config = dict(
    model='image autoencoder',
    dataset='Sentinel-2 satellite tiles (TerraMesh)',
    encoder_inner_norm=True,
    encoder_num_experts=32,
    encoder_expert_mlp_ratio=0.5,
    encoder_width=192,
    decoder_norm='batchnorm',
    beta2=0.99,
    beta1=0.9,
    shampoo_beta=0.99,
    one_sided=False,
    lr_schedule='wsd',
    final_lr_fraction=0.05,
)
Rows from block 7 of the encoder of a small image autoencoder, named by matrix and row number. Rows with one number within an expert belong to one neuron, the router's apart. Each number is 128 + 32 x the weight over its row's rms, rounded and kept within 0 to 255. All counts start at 0.
Before each expert's rows are labels from the 100 images, of 14976, where the router gives the expert most weight on average: "lies over" is the class under the peak. Only what is clearly more common there than usual is listed. The data: Sentinel-2 satellite tiles (TerraMesh). In brackets: how many of the 100.
# router: router (encoder.blocks.7.mlp.router.weight, 32x192, trained with AdamW), inputs 0-191
# up: expert up (encoder.blocks.7.mlp.up, 32x96x192), inputs 0-191
# down: expert down (encoder.blocks.7.mlp.down, 32x192x96, transposed), outputs 0-191

# expert 22
lies over: water (40); snow or ice (38)
router.22 [130 145 143 123 147  81 125 123  85 116  91  72 161 233 125 126  82 100 124  77 129  58 189 122 128 147 135 180 141 149 144 108  61 143 147 170 128 186 116 143 109 152 107 155  70 146 112 130 135  97 118 130 135 135 194 106  67 144 133 141 161 133  57 179 150 116 145 137 170 167 107 109 177 166 168 113 110 142 108 130 171 136 115  64 105 122  66 184  99 178 159 136  73 116 136 115 101  86 141 121 158 108  96 132 122 165 130 131 152 156 124 147 114 105 171 153  97 158 143 102 160  81 161 121  83 147  88 159 205 113 111 156 109 160 114 120 104 147 127 145 134 132 114 111 111  94 116  85 129 134 219 170 102  87 139 143  84  98  94  86 149 131 126 105 124 177 137 104 108  75  58  87 128 175 116 211 141 109 124 189 110 122 159  98 119 128 118 121 121 107 113 105]
up.8 [ 58 135  63 108 111 129 157 126 140  91 197 169 145 158 155 129 184  88 103  82  78 155 149 169 140 149 129 130 101 176 123 109 157 132 123 110 160 188 135 125  90  52 146 105 104 150  89 161 137 130 157  83 161  90 129 117 150 142 151  90 151 161  99  87  46  95  93 143 109 102 120 110 136  95 139 179 106 109 113  96 154 141 124 130 132 117 174 102  96 159 153  71 149 113 115 178 185 142 130 129 116 110 126  82 109 133 113  89 102 145  84 130 181 152 143 163  77  77 161 106 150 113 151 137 155  90 172 117  97 111 164 140 181 143 150 118 191  99 125 146 148 136 135 146 105  54 146 160 190 119 152 116 146 228 153 132 113 147 100 131 117 101 126 104 116 107  91  87 150 134 108 183 158 115 131 112 159 118 157 112  32 156 123 175 117 155 126  98 133 197 109  76]
down.8 [122 128 135 132 186 166 107 106 147 146  81  97 103 113  80 116 137 108 143 123 160 179 131 117 171 100  98  68 105 143 120 114  94 101 107 108 129 167 102 173 139 172 146 123  71  35 126 100 195 134  94 152 115 134 140  86 102 117  93  65 154 108 167 118 126 126 146 183 132 130 221 114 112  94 134 130 117 126 129  54  62 120  86  96  98 121 156  79 188  86 109 127 100 110 153 112 163 135 167 131 128 116 107 118 123 124 148 188 107  67 161 140 100 187 199 161 165 143 140  69 127 125 112 125 123 136 135 167 177  96  94  91 109 141 169 126 180 117 134 144  97 187  96 140 162 159  74 171 103  57 122 105 144 112 104 119  70 134 104 139 123  84 144 152 133 124 107  92 184 104 135 129 163 148  88 133  74 146 176  96 122 162  87  92 149 112 138 187 140  93 140 130]

# expert 30
lies over: water (78)
router.30 [113  91 107 125 105  85 133 108 144 173 134 133  66 196 135 103 108 158 129 145 120 140  77  87 135 173 137 130 171 127 159 122 192 144 144 121  98  52 111  86 153 119 108 126 119  93 164 162 181 150 155 153 160 135 133 116  76 147  81  70  80  79  98 123  97 128 124 150 120 108  79  79  95 127  89 125 144 117  83 139 151 103  75 131  67 165 110 109  79 146 153 128 144 110 125 154 192 116 106  80  81 139 105  78  92 103 122  74 124  97 105 158  93 137  93 177 110 104  90 113 118 135 179 123 141  91 116 139 138 166 117  98 138  93 134 100 101 117 141  90  31 128 139 174 131 165 175 124 130 143  69 114 127  60 115 117  93 109 104 204  66 176 106 127 125 126 107 183 134 122 130 105 109 157 146 159  85 141 132 105 198 158 153 151 138  49  79 148 113 131 159 149]
up.0 [123 113 158 147 149  90 199  97 100 139 132  90 131 129 135 169  74 141 138 139 177 142 136 132  84 174 137 107 135 116  97 155 129 115 150 119 131   3 122  64 151 205 150 125 165 103 179  97  78 178 143 129 161 161 159 106 110 169 171 150 117 133  94 124 117 108 108 100  85 164  91 151 103 122 104 138 170 130  76 130 140 107 135 138 165 129 101 147  82  98 141 171 156  75 164 140 102 130 125 114 155 172 137 120 131  99  72  91 136 142 139 137 104 133 176 163  72 114  85 189 138 157 152 136  58 100 141 197 167 124 133 111 129 102 117 126 123 102 118  96 124  95 112 114 154 114 158 118 159 143  54 166 150  89 101  91 115 171 109 156 126 142 177 127 189 148 112 113 151 101 137 112  52 151  99 195  74 101 120 110  88 109  84 152 123  71 118 130  63 173 148 115]
down.0 [181 103 174 120 183 133 113 167 136  47 107 198 109 101  91 111 162 140  95 133 159 125 127  85 169 152 114 109 115 111 166 180  89 121 127 106  75  92 113  94 188 114  89 190 153 147 130 176 107 122  96 146  91  76 171 142 173 109  91 102 159 158 116 128 174 179 128 190 191 142  95 137  81 136 147 101  40  87 111 113  98 100 112 100  99 195 143 130 108 139 161 149 173 128  91 129 119 126 125 126 144 162 172 117 119 104 113 121 113 126  86 124 139 144 125  48 120 139 126 124  81 122 151  65 178 153 111 110 123  90 126 125  80 124 140  91 101  90 140 165 126 151 128 138 118 159 156 145 105 136 104 132 190 145 125 175 184 106  68 141 127 133  93 194  84 159  80 135 142 139  64 140 103 130 147 141 182 108 111 165 132 150 132  98 112 148 166  84  93 186 159 156]

# expert 15
lies over: snow or ice (94)
router.15 [ 44 130 111 159 177  57 112 149 131 127 167 165 151  91 165 182 116 117 125 232 123 101 136 114 113  61 112 169 128 173  89 158  90 135 180 144 156 144 100 141 132 165 179 168 103 136 124 132 129  71 121  98 155 141 109  99 108  99  41 135 163 112 164 145 149  86 143 161 131 162 120 122 102 102 107 106 111 174  94 115 103 160 160 172 105 126 106 117 128 156 143 141  92 144  64 122 170 126 183  77 120 124 115 142 183 147 108 123 166 134 158  99 168 126 116 110 142 201 116 175 107 130 150 128 115  97 172 192 100 149 157 192 106 105  87 105 126 100 117 160 127 149  44  90 124  96 160 126 139 126 168 149 110 120 120  57 142 127 144 113 151 175 139 133 150 119 168  49 144 110 124 150 127 117 128  84 127  93 180 164 155 111 156 171  89 154 106 111 141 160  95 161]
up.0 [ 93 100 132 111 152 109 118 130 148  80 182  97 131 176  69  92 137  74 151 148 110  90 102 142 154 119 112 108 129 103 142 106  88 124 181 115 128 207  70 102 141 177 139  66 133  98 153 174 163 135 181 135 147 121 120 114 114  75 206 126 124 162 241 187 112 127 126 128  90 112 116 186 112 137 116 112 109 127  91 159 126 143 117 182  74  93 210 124 146  87  90  83 126 122  78 174  65 109 122 109  94 189 152 130 124 130 163  79 107 132 169  48 135 116 125 176 114 154  99 109 175 102 201 112 164 143  55 140 121 160 150 144 162 130  99 131 119 137 131 141  76 121 148 114 117 179  94 135  92 137 150 118 106 160 140 117 149 125 158 156 153 126 131 100 116 142 103 113 128 112  93 123 133 123 110 143  69 120 120  63  95 122 112  66 136 141 101 150 127 102 158 112]
down.0 [116 124 200  65 153 129 191 128 100  77 115 143 157 125  81 116  56 152 157 182 110 159 147 127 119 162 126 107 153 150  88 112 146 122 190 156 124 106 115 169  73 143  68 167  70  98 145 156 115 134 106 145 152 101 171 151 123 143 127 125 162 123  78  79 134 134 151  98 171 141 128 216 132  92 146 132 128  94 138 135  92  95 115 114 151 162 117 179  86  97 136 158 105 136 130 103 153 127 104 126 149 117 216  71 156 129 129  64 150 160 105 158  88 117 159 109 119 149 108 101 136 161  73 155 160 121 116 140  86 178 121 156 150  68 137 112  67 144 110 174  91  84 139 143 144 142  95  94 101 160 102 135 156 111  86 107  88 147 129 109 188 145 110 145 220 140 116 127 152 118 141 116 186 147 191 127 144 124  89  69 141 146 158 120 151  83 143  74  96 187 132 155]

# expert 12
lies over: bare ground (43)
router.12 [111  80 100 134 164  85 177 167 107 110 117 128 185 143 102 158 109 123 143 132 147  84 139 148 133 154  53 141  93 120  93 116 108 120  89 146 133 148 154 151 154 118 161 149  70 188 118 152 140 144 149 100 105 113 138 100  56 149  77 123 123 146  87 118 107  78  92 137 147 107  85 104 114  57 159  92 136 109 152  87  75 115 115  81 132 139 124 137  81 157 124 134 106 133 128  75 137 114 130 138  88  54 131 119 121 138  75 162 114 138 120 101 147 103 148 122  92 150 110 135 126 130 130 123 143  82  54  74  61  62  96 147  36 125 105 143 126 144 171 108 106 120 134 105  83 138 119 151 168 130 158 145 103 111 118 191 196 118 142  73 211 110 177 112 157  68  61  81 118  91 155  90 182 105 166  79 162  83 125 137 172 119 137 117 121 168 144 151  98  94 122 128]
up.0 [104 157 107 109  87 160 112 123  95 129 163 148  96 164  89 154  84 119 116 178 131 125  81 124 165 195 100 125 128 105  73  99  92 125 138 164 120 147 161 149 148 113 132 102 173 155 202 101 169 168 123 101 149 103 172 149 135 139 109 146  70 149 100 105 111 165  82 110 141  97 110 136 136 129  44 151 108 100 110  88  86 155 167 138 147 140 137 141  87 123 105 120 124 184 116   6 121  69 146 162 136 181  59  75 125 120  92 140 129 128  88 130 139 113  77 104 168 115 154 112  91  99  91 131 177 131  97 190 116 172 108 145 122 153 143 123  94  53 133 125  83 160 123 112 167 175 150 171 107 145 147 162 166 114 186 106  93 149  94 113  89 130 115 137 184 129  69 129 112 146 123 160 136 134 119  93 190 172 120 140 154 132 119 226 123 113 119  98 130 143 134 142]
down.0 [138 163  89 154 149 133 161 127 112 110 114 175  96 115 182 137 130 127 111 103 105 138 118 173 170 156 157 192 126 111  90 118 103 174 120 155 152 125 111 110 105 129 110 114 196 157  94 156 156  87 104 144  99 136 157 153  88 142  99  98 172 107 127 114  58 116  93 185 174 202 138 112 212 118 114 158 100 116 159 105  95 131 131 168 204 144 119 158 159 106 135 105  49 144  89 126 110 142 222 141 114  67 160 192  89 165  88 107 149 106 132 179 145 118 158  80  91 125 126 153 128 108  93  84 165  95 165 163 118 130 132  85 133 139 120 147 102 125  88 157 134 177 167 128  87 156 125 156  81 132 149 107 113 154 112 131  91 114 120 118 173 127  27 179  92 151 164 143 132 119 129  84 140 113 137 120 118 168 104 116 154 173  81 145 125  84 149 113  64 185 140 135]